Weights of a small multi-label image tagger.
Model: 3.89M parameters, depths [3, 3, 3].
Rows from block 3 of a small multi-label image tagger, named by matrix and row number. Rows with one number belong to one channel. Each number is 128 + 24 x the weight over its row's rms, rounded and kept within 0 to 255. All counts start at 0.
Before each channel's rows are labels from the 100 images, of 14848, where the channel reaches its highest value: "peak on" is the class under the peak; "strongest on" is what is common among them. Only what is clearly more common there than usual is listed. The data: Sentinel-2 satellite tiles (TerraMesh). In brackets: how many of the 100, against the usual share in percent.
# convs0: first 3x3 conv, stride 2 (model.blocks.3.convs.0.weight, 144x96x3x3, each kernel summed), inputs 0-95
# convs1: second 3x3 conv (model.blocks.3.convs.1.weight, 144x144x3x3, transposed, each kernel summed), outputs 0-71

peak on: snow or ice (34 vs 13.8)
strongest on: snow or ice (61 vs 20.6); bare ground (57 vs 24.4); main land cover: snow or ice (38 vs 14.6)
convs0.134 [120 131 120 127 130 119  94 155 153 115 119 124 124 110 114 167  86 100 135 141 105 140 124 121 136 123 136 119 110 101 125 143 114 140 145 119 130 137 109  59 172 124 120  91 136 138 128  76 129 115  91 150 120 110 120 122 127 180 154 105 140 147  86 138 116 143 112 147 141 127 116 119  74 135 134 136 108 132 155  51 132 131 128 164 145 151 154 159 113 106 100 127  45 119 117 107]
convs1.134 [111 103 138 115 164 138 126 109 116 111 148 158 135  63  84 124 133 126 118  88 143 144  79 154 117 138 117 116 149  96 156 112 144 140 141 149 131  95 155 136 138 123 125 158 109 130 133 116 152 106 121 145 147 131 132 128 167 139 172 131 127  76 126 104 110 134 129 127  95 170 126 136]

peak on: built area (52 vs 5.1); clouds (30 vs 2.6)
strongest on: built area (75 vs 37.5); crops (71 vs 38.8); clouds (38 vs 15.4)
convs0.91 [101 104 162 118 114 139 163 107 128 112 107 112 132 145 120 104 140  95 108  91 175 163 152 115 149 147 123 140 168 130 123 133 144 141 126 127 127 149 125 116 133 131 171 119 134 125 104 167 144 180 100 159 173 129 107 141 145 130 139 123  99 116 159 129 118 134 160 106 100 163 126 129 118 128 182 150 124 129 156 107  96 118 131 107 108 115 123 112 142 125 224 180 123 139  94 127]
convs1.91 [119  54 123 159 122 129 186 159 132 146 116 113 126 155 102  74 121 126 152  92 113 121 115  66  75 111 151 127 109 185 153  74 128 110 132 122 110 143 127 167 130 154 136 103 115 126 125 136 117 132  65 125 159 149 139 148  77 123 101 117 111 150 127  96  87 122 138 121 156 124 131 120]

peak on: water (29 vs 11.1)
strongest on: water (69 vs 40.4); flooded vegetation (51 vs 10.2); main land cover: flooded vegetation (26 vs 1.9)
convs0.142 [135 156  95 131 137 139 135 191 171 130 158 140 131 116 115 191 111 113 128 145 117 125 115 102 105 157 113  94 124  92 145 135 110  85 125 152 157  73 140 135 128 134 128  86 117 182 113 105 109 139 134 117 119 106 117 167 120 154 101 120 142 136 106 133 132 151 107 115 124  99 160 116 138 120 120 203 110 137 100 124 117 146 126 124 168 127 151 145 135 129 118 123  86  90  87 126]
convs1.142 [129 165 105 105 144 144  98 121  60 150 142  97  73 135 116 136 117 119 125 128 124 137 131 150 141 109 136 123 119 134 151 143 120  91 120  57 132  77  71  89 144  92 107 178 110 121 106 120 144 119 141 115  67 138 121 139 135 110 176 129 142 160 114 123 102 116 114 144 134 147 104 142]

peak on: snow or ice (55 vs 13.8)
strongest on: snow or ice (70 vs 20.6); main land cover: snow or ice (50 vs 14.6)
convs0.126 [161 130 136 122  93 110 127 133 124 176 178 211 136 101 149 179 103 147 139 122 142 133 153 148 129 112 103 110 144 106 117 147  97 140 147 133 149 121 101 123 132 123 133 145 133 141 142 133  89 120 142  92 137 166 130 158 120 139 107 123 147  99 139 138 136 161 144 187 158 118 171 105 130 140  87 141 132  80 122 137 175 140 150 129 138 135 162 138 119 174 101 106 131 117 149 128]
convs1.126 [147 162 165  98 133 141  97 102 115 106 138 114 141 123 140 143 117 111 118 140 177 134 151 131 159 136 120 114 127  68 132 156 116 122 143 128 153 118 168  66 136 124 139 134 120 120 141 129 128 128 135 116  97 132  89 132 127 164  95 132 167 150 143 147 116 124 131 141 156  94 114 151]

peak on: built area (62 vs 5.1)
strongest on: built area (83 vs 37.5); crops (81 vs 38.8); main land cover: crops (43 vs 20.2); main land cover: built area (26 vs 4.6)
convs0.133 [102 167 110 137 111 118 128 112 126 144 129 152 132 105 154 126 136 120  94  81 123 116 135 123 126  99 132 145 150 107 125 102 137 171 182 130 124 183 137 127  99 143 175 129 133 106 120 132 134 176 120 141 162 126 130 150 150  64 120 134 102 100 164 132 111 155 166 153 118 185 121 130 125 110 155 116 152 125 195 127 115 138 164 101 111 118 123 118 134 141 160 153 139 172 138 145]
convs1.133 [133   0 120 143 140 137 154 155 122 136 142 125 137 129 130  57 135 146 122  94 139 133 121  97 102 130 135 135  96 129 147  53 102 148 131 148 137 134 140 149 129 155 147 118 112 119 123 120 130 121  62 142 128 140 125 126 110 151 107 121 113 115 145 126  88 136 134 134 100 143 124 125]

peak on: built area (64 vs 5.1)
strongest on: built area (82 vs 37.5); crops (80 vs 38.8); water (73 vs 40.4); main land cover: built area (35 vs 4.6)
convs0.44 [125  99 139 125 143 137 123 106 145 113 101 108 128 161 168 120 105 117  54 112 162 167 117 134 149 179  83 129  91 126 145 136 118 125 120 125  93 103 129 117 122 124 133 166 129 133 123 153 133  99 124 150 138 117 134 150 133 122 123 163 121 194 178 151 111 118  86 112 104 151  93 139 100 103 104 132 105 168 133 105 145 100 135 136 126 132 144 107 125 104 165 143  86  96  95 144]
convs1.44 [119 139  72 144 168 137 135 144 142 163 118 130  66 134  93 134 117 138 109  78  85 121 107 118 131 102 141 106 126 124 159 120 162  93 114  98 129 126 116 154 107  96 123 146 116 123 104 124 120 121 108 127 126 147 138 145  49 120 134 115 133 130 126 127 138 135 143 122 158 150 102 126]

peak on: snow or ice (56 vs 13.8)
strongest on: snow or ice (76 vs 20.6); main land cover: snow or ice (62 vs 14.6)
convs0.14 [131 128 167 148  35 146 141  91 121 133 123 125 115 120 136 116 166 133 120 135 158 183 133 132 158  82 190 132 118 121 120 129 128 139 142 149 131 147 160 113 139 145 113 153 137 101 124 172 104 134 150 145 121 129 134 133  99 168 128 123 138 110 153  92  82 117 140 124 145 110 109 119  94 116 161 133 123 162 112 136 127 127 126  93 131 114 147 110 125 143 154 189  80 135 151 142]
convs1.14 [144 115 147 124 109  92  86 122 117 124 137 124 144 115 138 103  98 102 162 118  93 129 120  85 119 142 132 117 111  81 132 113 175  70 141 148 112 114 145  74 116 102 112 105 132 120 103 124 120 138 108 104 172 113 122 121 123 147  74 119 141 102  76 124  82 127 104 116 136 111 136 115]

peak on: snow or ice (97 vs 13.8)
strongest on: snow or ice (99 vs 20.6); main land cover: snow or ice (96 vs 14.6)
convs0.67 [153 157 120 132  94  37  81 145 181 138 158 151 147 123 132 138 125 101 110 148 121 138 110 224 150 106 125 122 122 108 156 109 118 147 129  81 117 115  90 126 142 123 140 134 110 127 117 125 101 132 130  94 114  92 118 141 113 131 121 119 103 150 149  96 116  97 102 129 165 126 106 124 118 116 120 142  87 135 118 142 116 108 114 141 143 130 122 146 180 122 139 109 146 124 143 127]
convs1.67 [142 140 134 149 125 137 142 120 104 144 127 117 147 103 121  26 123  91 163 130  94 128 129 148 143 116 131 124  15 114 147  57 141 108 132 122  98 111  88 134 139 131 120 146 131 139 141 133 112 133  64 142 129 128 115 132 130 126 141 137 142 140 123 135 113  82 130 131 139 134 121 159]

peak on: water (52 vs 11.1)
strongest on: water (84 vs 40.4); main land cover: water (32 vs 11.2); flooded vegetation (30 vs 10.2)
convs0.21 [121 177 134 128 147 116 121 145 130 117 100  90 149 102 142 118 144 120 145 167 103  77  86 129 151 146 136 127 113  77 142 116 164 118 147 130 134 119  99 142  85 146 113  94 127 133 138  94  67 145 101 103 106 137 119  96 141 122 112 131 107 126  96  88 152 120 171  82 140 148 163 114 152 125 135 140 107 160 124 122 137 106  83 132 140 165 103 153 158 153 135 107 176 127 124 122]
convs1.21 [114 131 155 135 109  14 124 169 105 149 143  78  97 132 131 108 114 115 123  93 136 141 116 129 156 139 145 134 108 134  91 110 153 137 109 145 141 119 118  87 145 155 156  80 147 138 132 161 127 123 148 120 126 113 118 129 142 108 145 116 136 111  25 152 116 111 128 120 111 113  88 147]

peak on: built area (34 vs 5.1)
strongest on: water (74 vs 40.4); flooded vegetation (34 vs 10.2)
convs0.137 [102 160 110 111 142 147 123 171 121 122 113 129  91  59 145 157  91 135 153 114 109 135 128  91 133 130 128 108 163  90 127 149 127 100 105 171 156 137 122 126 156 130 140  94 184 153 147 142 109 123 127 124 150 156 112 144 157 142 128 131 146 157 100 154 109 166 137 159 137 118 149 126 115 118 137 172 165 148 169 113 112 112 155 178 182 174 126 142 117 123 116 118 121 112 132 114]
convs1.137 [ 97 131 115 115 139 144 141 163 109  95 137 141  92 143 128 149 143  93  87  88 156 161 117 132 144  89  98 106 137 130 162 107 100 112 163  79 137  56 148 125 148 110 127 162 136 127 126 106 157  77 128 105  93 148 167 132 118 118 163 133 132 132 103 148 119 135 121 145 109 127  65 124]

peak on: built area (34 vs 5.1)
strongest on: built area (62 vs 37.5); main land cover: snow or ice (33 vs 14.6)
convs0.128 [174 152 158 120 114 127 126  85  92 181 206 200 102  99 140 130 125 146 138 124 140 136 144 108 157 109 128 112 135 118 125 120 165 152 150 135 132 140 137 150 147 128 118 143 151 110 137 158 121 134 142 110 131 122 115 155 103  60 107 128 145 138 123  92 122 138 157 177 108 123 146 117 106 120 137 114 138 110 154 142  96 135 164 107 141 143 173 119 105 153 149 150 154 136 129 110]
convs1.128 [135 118 151  98 110 115 119 134 139 111 131  83 124 113 144 128  96 119 125 125 155  87 133  95 106 143 127 129 134  58 113 131 110 134 131 127 142 138 204 107 139 143 131  92 113 128 124 125 124 123 118 100 135 128 120 131 100 150  82 147 144 113 139 136  79 115 117 121 138 122 104 116]

peak on: snow or ice (38 vs 13.8)
strongest on: snow or ice (60 vs 20.6); main land cover: snow or ice (48 vs 14.6)
convs0.117 [199 155 148 111 133 122 101 138 134 159 187 169 143 133 115 136 127 108 137 167 134 126 115 122 130 139 110  86 148  87 166 129 145  88 101 119 137 107 138 125 142 118  84  67 120 120 160 129 105 121 123 105 124 129 128 144  92 120 100  89 159 135  99 128 124  94 141 105 114 126 166 119 144 143 164 126  91 130 122 169 133 155 126 137 159 134 167 147 127 154 117 152 104 137 105  93]
convs1.117 [154 176 124 119 127 103 101 115 122 143 128  45 118 105 101 132 107 112 143 120 142 115 124 158 145 150 105 120 129 115 132 136 124 136 103 145 128 111 127  82 131 119 166 156 124 113 121  95 121 133 143 106  39 134 101 129 150 128 161 144 150 112  91 118  88  99  98 133  94 134  65 118]

peak on: built area (49 vs 5.1)
strongest on: built area (76 vs 37.5); crops (74 vs 38.8); main land cover: built area (26 vs 4.6)
convs0.120 [119 141 136 160 124 119 107 120 153 131 153 156  89 165 124 136 164 130 110 136  76  69 160 129 133 139 146 123 144 139 147  96 112 169 155 145 146 161 154 117  87 126 155 147 112 106 121  98 169 160 128 186 169 124 156 148 132 104 142 149 134 112 155 151  88 152 143 181 131 116 146 147  98 117 155 103 165 119 169 123 112 158 144 136 123 123 132  99 112 118 122 118 118 147 156 143]
convs1.120 [132 114  94 112 120 129 145 152 115  81 144 119 153 134 161 127 126 160 139 177 140  81 146 126 112 125 110 139 130 128  80 138  88 153 124 132 137 124 115 162 107 137 162 140 119 103 121 107 133 126 134  78  96 113 111 116 132 171 127 112 114 114 153 144 103 130 144 115  67 145 157  79]

peak on: water (46 vs 11.1)
strongest on: water (83 vs 40.4); flooded vegetation (42 vs 10.2); main land cover: water (37 vs 11.2)
convs0.63 [112  98 113 130 143 113 102 112  87 102  90  71 137 116 145  73  99  94  98 143 142 103 120  96 112 132  94 136 119 141 128 125 125 107 152 132  87 114 129 114 131 130 145  76 112 104 107  75 122 133  99  90 140 142 116 119 116 103 128 131 149 190  98 101 150 155 148  94 122 119 157 116 128 127 132 128 108 161 118 115 150 123 111 145  85 139  83 164 105 137  83 120 110 117 110 124]
convs1.63 [126 149 123 129 131  83 105 178 167 121 101  85  71 107  97 162 139 141 116  58 136 123  82 171 173 130 108 111 126 100 126 123 142 127  87  92 153 123 124  86 122 150  93 100 137 111  94 136 138 103 171 108  98 100 139 127 114 117 151 106 130 110  72 129 186 139 133 109 108 131  88 131]

peak on: water (59 vs 11.1)
strongest on: water (74 vs 40.4); main land cover: water (49 vs 11.2); snow or ice (44 vs 20.6)
convs0.9 [142 127 138 121 146 110 103 131 119 111 111  87 114 125 125 119 137 131 170 168  87  91  97  98 123 150 131  98  96  95 140 140 138  94 137 157 123  92 148 151 101 145 109  90 150 125 144  73  93 118 129 126  99 136 130 128 123 141 122 149 150 150  98 121 140 122 153  63 168 165 167 127 174 137 159 141  93 141 117 150 152 144  86 172 120 119 119 153 136 147 138 171 131 146 124 114]
convs1.9 [146 146 109 115 127  34 101 137 124 124 117 101  96 116 114 134  79 121 131  91 104 140 101 156 162 148 114 106 111 128  93 131 157 110  82 139 112 120 135  99 132 105 153 124 115 110  91  97 124 103 148 110 147 124 115 124 134 100 159 122 165 124  26 133 106 125 120 114  95 130  75 137]

peak on: water (36 vs 11.1)
strongest on: water (71 vs 40.4); flooded vegetation (54 vs 10.2)
convs0.118 [144 155 133  65 161 129 101 137 132 139 152 161 138 107 119 116 122 120 156 146 132 121 109 115 120 113 116  94 149  83 117 117 116  96  94 122 151  86 126 115 112 127  89  81 174  98 125 133 101 105 115 119  95 140 121 144  94 111 103  98 143  96 132 155 160 101 106 107 153 107 121 131 148 107 152 167 112  90 131 192 127 155 146 136 132 155 145 125 100 152  99 169 144 127 115 100]
convs1.118 [143 135 103 122 114 110 146 153 106 138 145  70 100 111  83 134 126 129 146  93 127 131  97 124 134 124 158 110 113 136 139 128 109 118 109  84 108 121 103 106 153 113 146 157 100 129 141 100 143 101 127 100  58 142 135 142 126 146 164 159 143 140  93  96 104 123 129 148 128 109  60 143]