config = dict(
    train_examples=72500,
    horizontal_flip=True,
    translate=0.06,
    stem='deep',
    residual_init='none',
    epochs=40.6,
    final_lr_fraction=0.1,
    warmup_steps=1150,
)
Rows from block 4, named by matrix and row number. Rows with one number belong to one channel. Each number is 50 + 12 x the weight over the matrix's rms, rounded and kept within 0 to 99. All counts start at 0.
# convs0: first 3x3 conv (model.blocks.4.convs.0.weight, 144x144x3x3), inputs 11-21, a 3x3 kernel for each
# convs1: second 3x3 conv (model.blocks.4.convs.1.weight, 144x144x3x3, transposed), outputs 11-21, a 3x3 kernel for each
convs0.109:22 32 39 38 47 48 61 66 66 32 34 38 36 44 46 52 61 62 51 47 52 46 46 40 52 49 42 55 55 54 54 49 52 55 53 54 56 49 38 49 45 39 52 51 44 36 37 42 48 54 55 59 63 57 51 52 53 55 52 60 55 54 54 43 46 43 52 55 51 63 65 58 46 55 59 37 41 55 45 46 52 47 51 49 36 50 47 24 34 34 40 49 38 35 49 45 32 36 35
convs1.109:44 42 49 45 46 51 37 36 44 30 36 35 48 52 50 39 40 37 56 61 62 62 64 65 64 64 68 43 42 41 44 40 42 46 41 46 18 18 24 36 34 36 37 33 35 43 46 51 37 44 47 34 40 44 58 60 48 47 45 31 39 41 32 63 64 57 62 58 56 60 50 47 46 40 39 56 61 60 48 52 49 48 49 45 47 46 44 32 32 38 49 53 55 35 53 53 39 48 47
convs0.110:54 53 53 61 62 67 61 63 61 51 45 46 51 48 48 52 49 52 45 44 50 50 48 50 45 44 46 47 47 49 48 49 43 49 49 41 45 46 44 47 46 41 42 41 38 48 38 38 47 41 40 50 45 47 63 58 63 52 47 49 56 51 53 54 54 51 50 47 43 38 36 34 11 19 17 27 33 28 35 40 33 35 38 28 29 35 27 46 47 39 46 57 59 49 53 42 50 48 42
convs1.110:56 57 56 60 59 56 58 59 55 53 53 52 50 53 52 51 49 48 50 51 48 57 55 53 55 53 53 53 57 55 59 62 63 61 63 65 41 49 48 48 49 50 51 56 54 40 39 35 37 40 33 41 41 34 48 46 47 45 49 47 46 45 39 64 70 75 57 67 72 48 56 66 54 57 57 58 56 61 52 51 54 41 44 37 37 45 37 38 43 46 48 51 44 52 55 50 48 54 49
convs0.111:67 69 67 62 64 65 58 60 60 34 38 41 35 36 43 35 39 43 69 74 68 69 73 71 68 71 70 46 53 49 43 57 51 39 46 49 34 38 34 30 40 39 29 34 35 47 49 47 51 51 49 51 52 48 50 50 45 52 51 44 54 45 37 24 28 31 26 34 34 25 26 29 55 59 59 56 63 62 51 56 60 43 39 39 59 53 53 58 55 55 71 68 65 61 58 59 61 63 64
convs1.111:63 63 63 60 55 57 63 62 64 52 48 47 42 37 34 38 29 32 52 53 51 52 50 54 57 58 56 49 48 51 47 45 48 52 50 55 48 45 44 49 42 44 46 42 45 50 49 54 43 47 45 47 47 43 56 53 55 48 44 52 51 44 47 35 42 46 43 49 51 40 45 43 61 59 58 60 57 60 57 57 64 27 31 42 28 28 35 35 35 37 27 37 39 28 40 42 14 24 26
convs0.112:50 60 60 53 58 57 61 59 59 73 60 44 74 61 40 70 61 49 54 58 41 61 62 31 51 51 27 65 62 47 67 58 32 54 52 32 43 47 44 46 61 55 48 65 54 62 63 55 62 64 50 63 62 46 60 59 42 69 61 44 62 59 44 72 59 27 69 52 19 66 48 18 35 35 39 43 40 40 45 47 49 32 57 47 48 59 46 48 58 40 65 42 38 64 44 56 61 46 45
convs1.112:43 51 62 44 54 58 50 51 47 60 66 67 48 56 59 46 53 61 49 64 70 52 66 77 47 59 70 56 54 62 59 58 68 62 61 65 24 34 46 39 47 58 36 49 53 51 60 52 49 63 58 43 59 56 35 48 48 38 45 51 36 38 46 70 63 68 77 70 69 78 78 75 70 62 70 59 52 61 53 51 55 33 60 60 24 57 55 33 43 43 73 60 48 68 52 44 49 40 46
convs0.113:52 58 65 34 39 47 24 21 28 49 54 61 38 47 51 25 37 42 58 70 68 47 61 65 46 48 54 50 64 72 40 56 69 43 43 57 54 61 58 52 59 57 49 43 32 53 64 58 55 61 60 35 27 27 54 67 70 51 56 58 56 42 42 29 42 50 35 53 58 42 53 56 45 51 48 35 39 46 38 33 31 53 45 39 54 58 58 42 41 41 43 50 19 48 50 29 50 43 46
convs1.113:47 44 43 59 59 52 62 65 61 65 64 59 67 63 61 56 54 50 57 54 53 51 56 53 48 54 51 57 58 56 47 52 47 43 50 49 42 52 56 49 59 59 51 62 59 62 66 64 64 70 70 60 67 66 35 36 56 45 56 69 62 65 72 53 45 49 63 50 51 74 60 63 39 36 35 43 51 46 57 66 66 44 49 38 58 54 37 52 53 41 50 69 72 20 27 49 25 30 39
convs0.114:57 42 30 64 44 23 62 51 32 65 50 45 65 61 59 66 59 57 51 26 10 56 40 20 58 52 39 58 32 25 60 39 25 65 60 52 64 40 24 58 36 22 51 47 45 48 47 49 45 38 38 50 47 44 53 52 50 44 59 51 72 55 45 59 61 76 62 68 77 61 59 67 63 53 45 68 52 46 69 66 59 45 59 51 43 55 46 49 44 35 36 49 46 36 52 59 38 43 61
convs1.114:46 43 48 36 32 44 40 39 55 38 50 52 45 50 53 43 46 49 59 54 58 55 43 49 56 39 47 62 54 58 51 40 59 50 39 60 56 35 34 50 38 40 49 45 52 36 53 67 26 43 63 34 39 59 49 67 37 54 56 39 50 50 40 64 64 59 60 57 53 54 61 48 34 54 64 38 45 66 47 55 66 36 53 58 26 31 42 15 18 22 65 72 48 57 50 31 44 38 36
convs0.115:38 52 42 36 48 47 35 44 52 52 45 57 55 53 62 62 60 64 49 46 44 47 55 51 59 65 59 51 45 45 39 46 43 41 49 51 63 72 65 43 49 53 25 29 47 56 58 60 46 58 63 52 60 63 54 39 47 56 49 46 68 59 49 42 43 51 48 46 48 54 52 54 49 41 37 48 44 41 49 54 55 43 47 45 37 40 51 51 58 62 40 37 38 58 57 54 58 70 68
convs1.115:22 30 34 35 39 37 54 49 44 49 48 41 51 52 37 45 50 30 56 62 71 56 53 54 59 52 39 62 61 64 50 53 51 49 48 50 68 54 51 45 40 37 30 31 31 73 71 71 70 70 68 58 59 57 65 64 30 62 56 31 64 49 43 58 53 51 67 58 52 70 64 62 52 45 46 65 75 80 64 75 83 64 63 51 37 39 38 39 35 34 61 71 59 55 58 61 56 61 67
convs0.116:65 62 66 56 57 64 48 54 56 51 52 41 49 51 45 32 35 40 58 65 70 56 57 65 45 49 56 59 65 63 54 55 63 42 48 56 52 45 56 40 42 54 43 45 48 54 58 45 58 54 43 45 43 36 66 53 44 70 54 33 79 62 45 20 13 23 19 23 24 24 24 32 47 48 52 45 43 51 38 37 51 67 56 45 67 49 31 50 42 47 26 22 45 42 34 46 50 45 44
convs1.116:45 39 42 46 39 39 47 44 38 64 62 54 62 63 58 60 64 61 36 31 45 43 41 45 53 50 45 53 45 53 52 43 43 61 53 54 40 45 45 40 46 43 37 41 43 54 49 38 54 52 40 60 55 41 63 71 73 64 77 84 66 67 66 65 69 67 61 63 66 63 69 69 54 54 51 44 43 46 39 47 55 51 60 52 43 48 40 42 42 34 38 36 37 55 34 43 53 35 40
convs0.117:64 52 59 51 42 51 33 34 48 51 46 53 64 56 53 61 55 51 53 60 62 55 58 68 45 50 58 50 58 60 37 43 53 23 27 50 67 65 57 42 48 60 26 42 59 45 50 42 37 35 44 31 36 36 32 42 38 39 59 41 45 50 34 59 49 39 61 50 41 62 58 49 66 64 57 56 51 49 43 32 45 57 64 45 69 67 44 42 53 43 58 42 44 64 64 62 59 55 48
convs1.117:40 38 43 48 43 44 44 44 37 46 50 43 56 59 52 56 56 40 47 50 68 54 53 61 61 56 48 46 42 46 53 45 48 56 52 53 52 42 44 44 45 44 25 34 39 58 49 54 51 48 44 52 47 44 77 75 54 68 67 52 48 47 53 59 52 55 62 54 48 69 65 60 63 52 47 63 57 53 50 63 60 62 84 70 37 54 54 45 49 45 45 55 41 53 54 54 50 39 41
convs0.118:47 56 54 43 53 58 27 37 55 51 43 37 53 44 38 45 42 44 55 51 50 51 53 57 44 46 54 50 45 46 54 49 52 44 50 48 55 62 51 48 55 54 31 47 47 60 52 41 57 51 38 51 46 36 60 51 51 55 44 45 50 43 33 25 23 14 32 22 14 38 24 18 28 27 40 30 31 39 28 29 33 50 45 47 54 43 33 51 42 41 63 50 50 58 39 37 59 39 40
convs1.118:57 54 54 55 54 49 56 56 53 55 54 48 56 53 51 54 52 48 64 55 53 63 55 48 63 61 47 61 61 53 58 58 48 59 62 53 54 60 64 52 55 60 44 47 61 56 64 52 52 56 55 57 51 50 45 48 38 51 55 50 56 45 42 71 68 66 71 66 64 75 67 66 67 60 54 59 54 46 59 57 58 44 68 70 27 47 59 26 50 53 60 57 49 66 64 60 58 55 47
convs0.119:68 74 59 51 58 43 39 41 41 53 50 44 50 53 51 46 53 48 57 65 41 53 48 29 52 41 29 50 56 51 52 55 53 55 45 44 64 67 62 51 44 40 42 34 35 56 64 58 46 54 54 39 52 56 56 61 57 36 42 46 42 37 45 41 36 41 50 60 68 41 56 62 56 67 55 53 58 45 42 45 37 49 57 65 34 62 63 33 52 38 40 56 46 35 45 31 57 57 50
convs1.119:47 44 46 55 59 59 60 67 67 44 52 48 42 52 42 48 53 47 61 64 58 60 69 64 47 59 67 50 42 51 44 47 52 50 63 62 48 43 58 47 46 60 43 35 38 46 37 45 44 34 39 40 44 45 38 43 39 51 45 47 31 43 51 43 53 57 52 61 56 61 59 52 48 45 58 58 62 74 77 83 83 41 55 46 37 47 34 41 52 46 56 55 49 60 55 43 38 44 38
convs0.120:45 53 51 47 59 59 42 52 56 62 54 60 67 60 63 68 66 66 72 50 29 82 50 12 78 50 23 79 56 36 87 56 30 77 51 36 47 56 57 50 61 62 57 59 64 45 52 41 45 54 41 46 45 32 55 62 69 58 68 55 61 66 42 59 51 57 64 58 58 69 60 58 50 53 54 49 53 61 46 50 59 39 68 67 45 58 61 37 41 52 41 39 51 43 43 54 47 41 53
convs1.120:35 42 33 30 35 33 34 34 28 49 49 52 52 52 55 58 54 55 46 60 77 47 66 83 39 68 84 36 51 54 40 55 61 37 55 56 41 47 42 51 56 47 41 53 38 44 63 55 40 65 65 45 65 64 51 62 64 47 61 66 43 61 73 47 44 44 52 45 47 49 46 40 40 42 30 38 42 39 38 39 44 49 43 57 54 44 56 50 47 57 65 65 65 59 55 75 43 44 71
convs0.121:56 65 65 38 50 53 36 40 44 54 58 66 52 64 66 40 45 55 52 70 68 39 58 70 34 42 56 62 67 69 41 51 69 22 32 53 59 62 58 30 43 57 32 46 52 51 61 59 30 44 60 16 24 41 33 37 35 51 59 46 57 57 45 27 32 36 43 49 50 45 51 52 52 55 45 40 42 39 42 35 38 50 53 51 45 43 36 38 47 28 34 37 43 52 50 43 72 66 46
convs1.121:57 52 48 66 62 49 74 68 59 60 59 48 68 71 57 48 53 44 45 46 52 55 55 50 61 60 54 43 43 43 40 41 33 53 61 56 47 45 38 40 42 44 20 30 37 65 57 60 62 55 49 64 62 58 67 77 64 66 75 74 56 54 70 46 54 55 47 50 45 48 52 43 57 48 37 61 57 51 52 66 65 49 53 47 49 49 39 50 52 40 56 69 68 59 53 62 47 39 47
convs0.122:69 59 48 64 53 39 54 43 27 65 49 39 57 51 45 58 53 44 49 43 36 55 44 30 54 43 30 41 47 52 51 40 37 55 46 34 56 47 40 56 39 23 38 24 19 50 43 46 46 37 46 36 29 41 74 55 50 63 47 58 61 39 53 39 41 56 42 49 65 42 54 66 46 51 50 48 49 43 42 44 34 24 52 76 25 59 74 36 64 67 34 40 51 38 39 62 45 40 53
convs1.122:49 38 53 46 43 58 57 58 67 36 44 51 33 38 53 35 41 52 53 49 59 51 51 56 50 52 59 51 41 55 42 39 57 46 53 61 68 48 59 62 50 58 63 52 54 27 47 71 27 46 59 34 48 54 50 47 16 58 39 34 42 39 42 57 66 64 50 66 56 57 67 55 42 50 63 37 47 63 56 65 69 43 53 60 31 43 45 26 37 34 58 59 52 49 52 54 30 37 43
convs0.123:48 65 68 39 54 56 23 24 31 61 64 58 44 51 47 34 55 51 54 66 54 54 61 51 56 64 54 60 72 70 60 64 62 54 53 51 60 69 62 55 50 44 45 27 25 40 57 48 49 58 54 39 40 36 40 41 48 42 37 48 44 51 56 48 52 48 35 44 44 29 51 57 52 55 55 34 46 43 37 36 30 48 55 59 54 56 64 56 52 56 45 48 48 50 51 45 48 60 59
convs1.123:41 42 44 49 53 52 64 68 67 62 55 49 67 65 66 51 49 53 68 68 61 57 56 49 43 49 43 73 65 63 52 58 51 39 49 47 46 41 50 53 47 56 60 57 52 60 60 68 58 62 61 58 60 66 39 25 36 37 34 49 47 49 62 38 36 46 48 44 42 64 57 49 36 35 31 49 56 55 62 72 72 68 69 68 66 62 53 69 69 58 62 65 81 51 48 65 53 54 60
convs0.124:67 67 57 66 67 55 60 60 56 55 44 42 52 38 42 46 44 45 57 60 42 62 50 22 54 38 22 55 58 50 64 50 37 61 49 34 53 49 47 47 43 36 37 29 29 57 53 55 47 50 50 46 51 53 48 47 41 45 43 37 45 47 29 40 49 56 44 57 66 56 62 67 55 60 49 59 52 49 56 50 50 32 47 56 31 56 55 52 65 51 45 43 35 41 42 45 36 41 41
convs1.124:42 43 45 42 41 49 44 46 56 40 38 54 37 44 56 48 50 61 45 38 58 39 42 58 37 50 64 39 33 49 36 39 61 45 53 66 43 42 61 51 51 63 57 59 64 33 42 52 34 47 52 42 55 58 58 48 34 45 32 38 22 27 39 52 40 36 50 50 45 58 56 50 56 54 52 46 48 56 50 57 63 39 54 59 34 51 48 37 53 49 52 45 52 42 43 55 38 39 45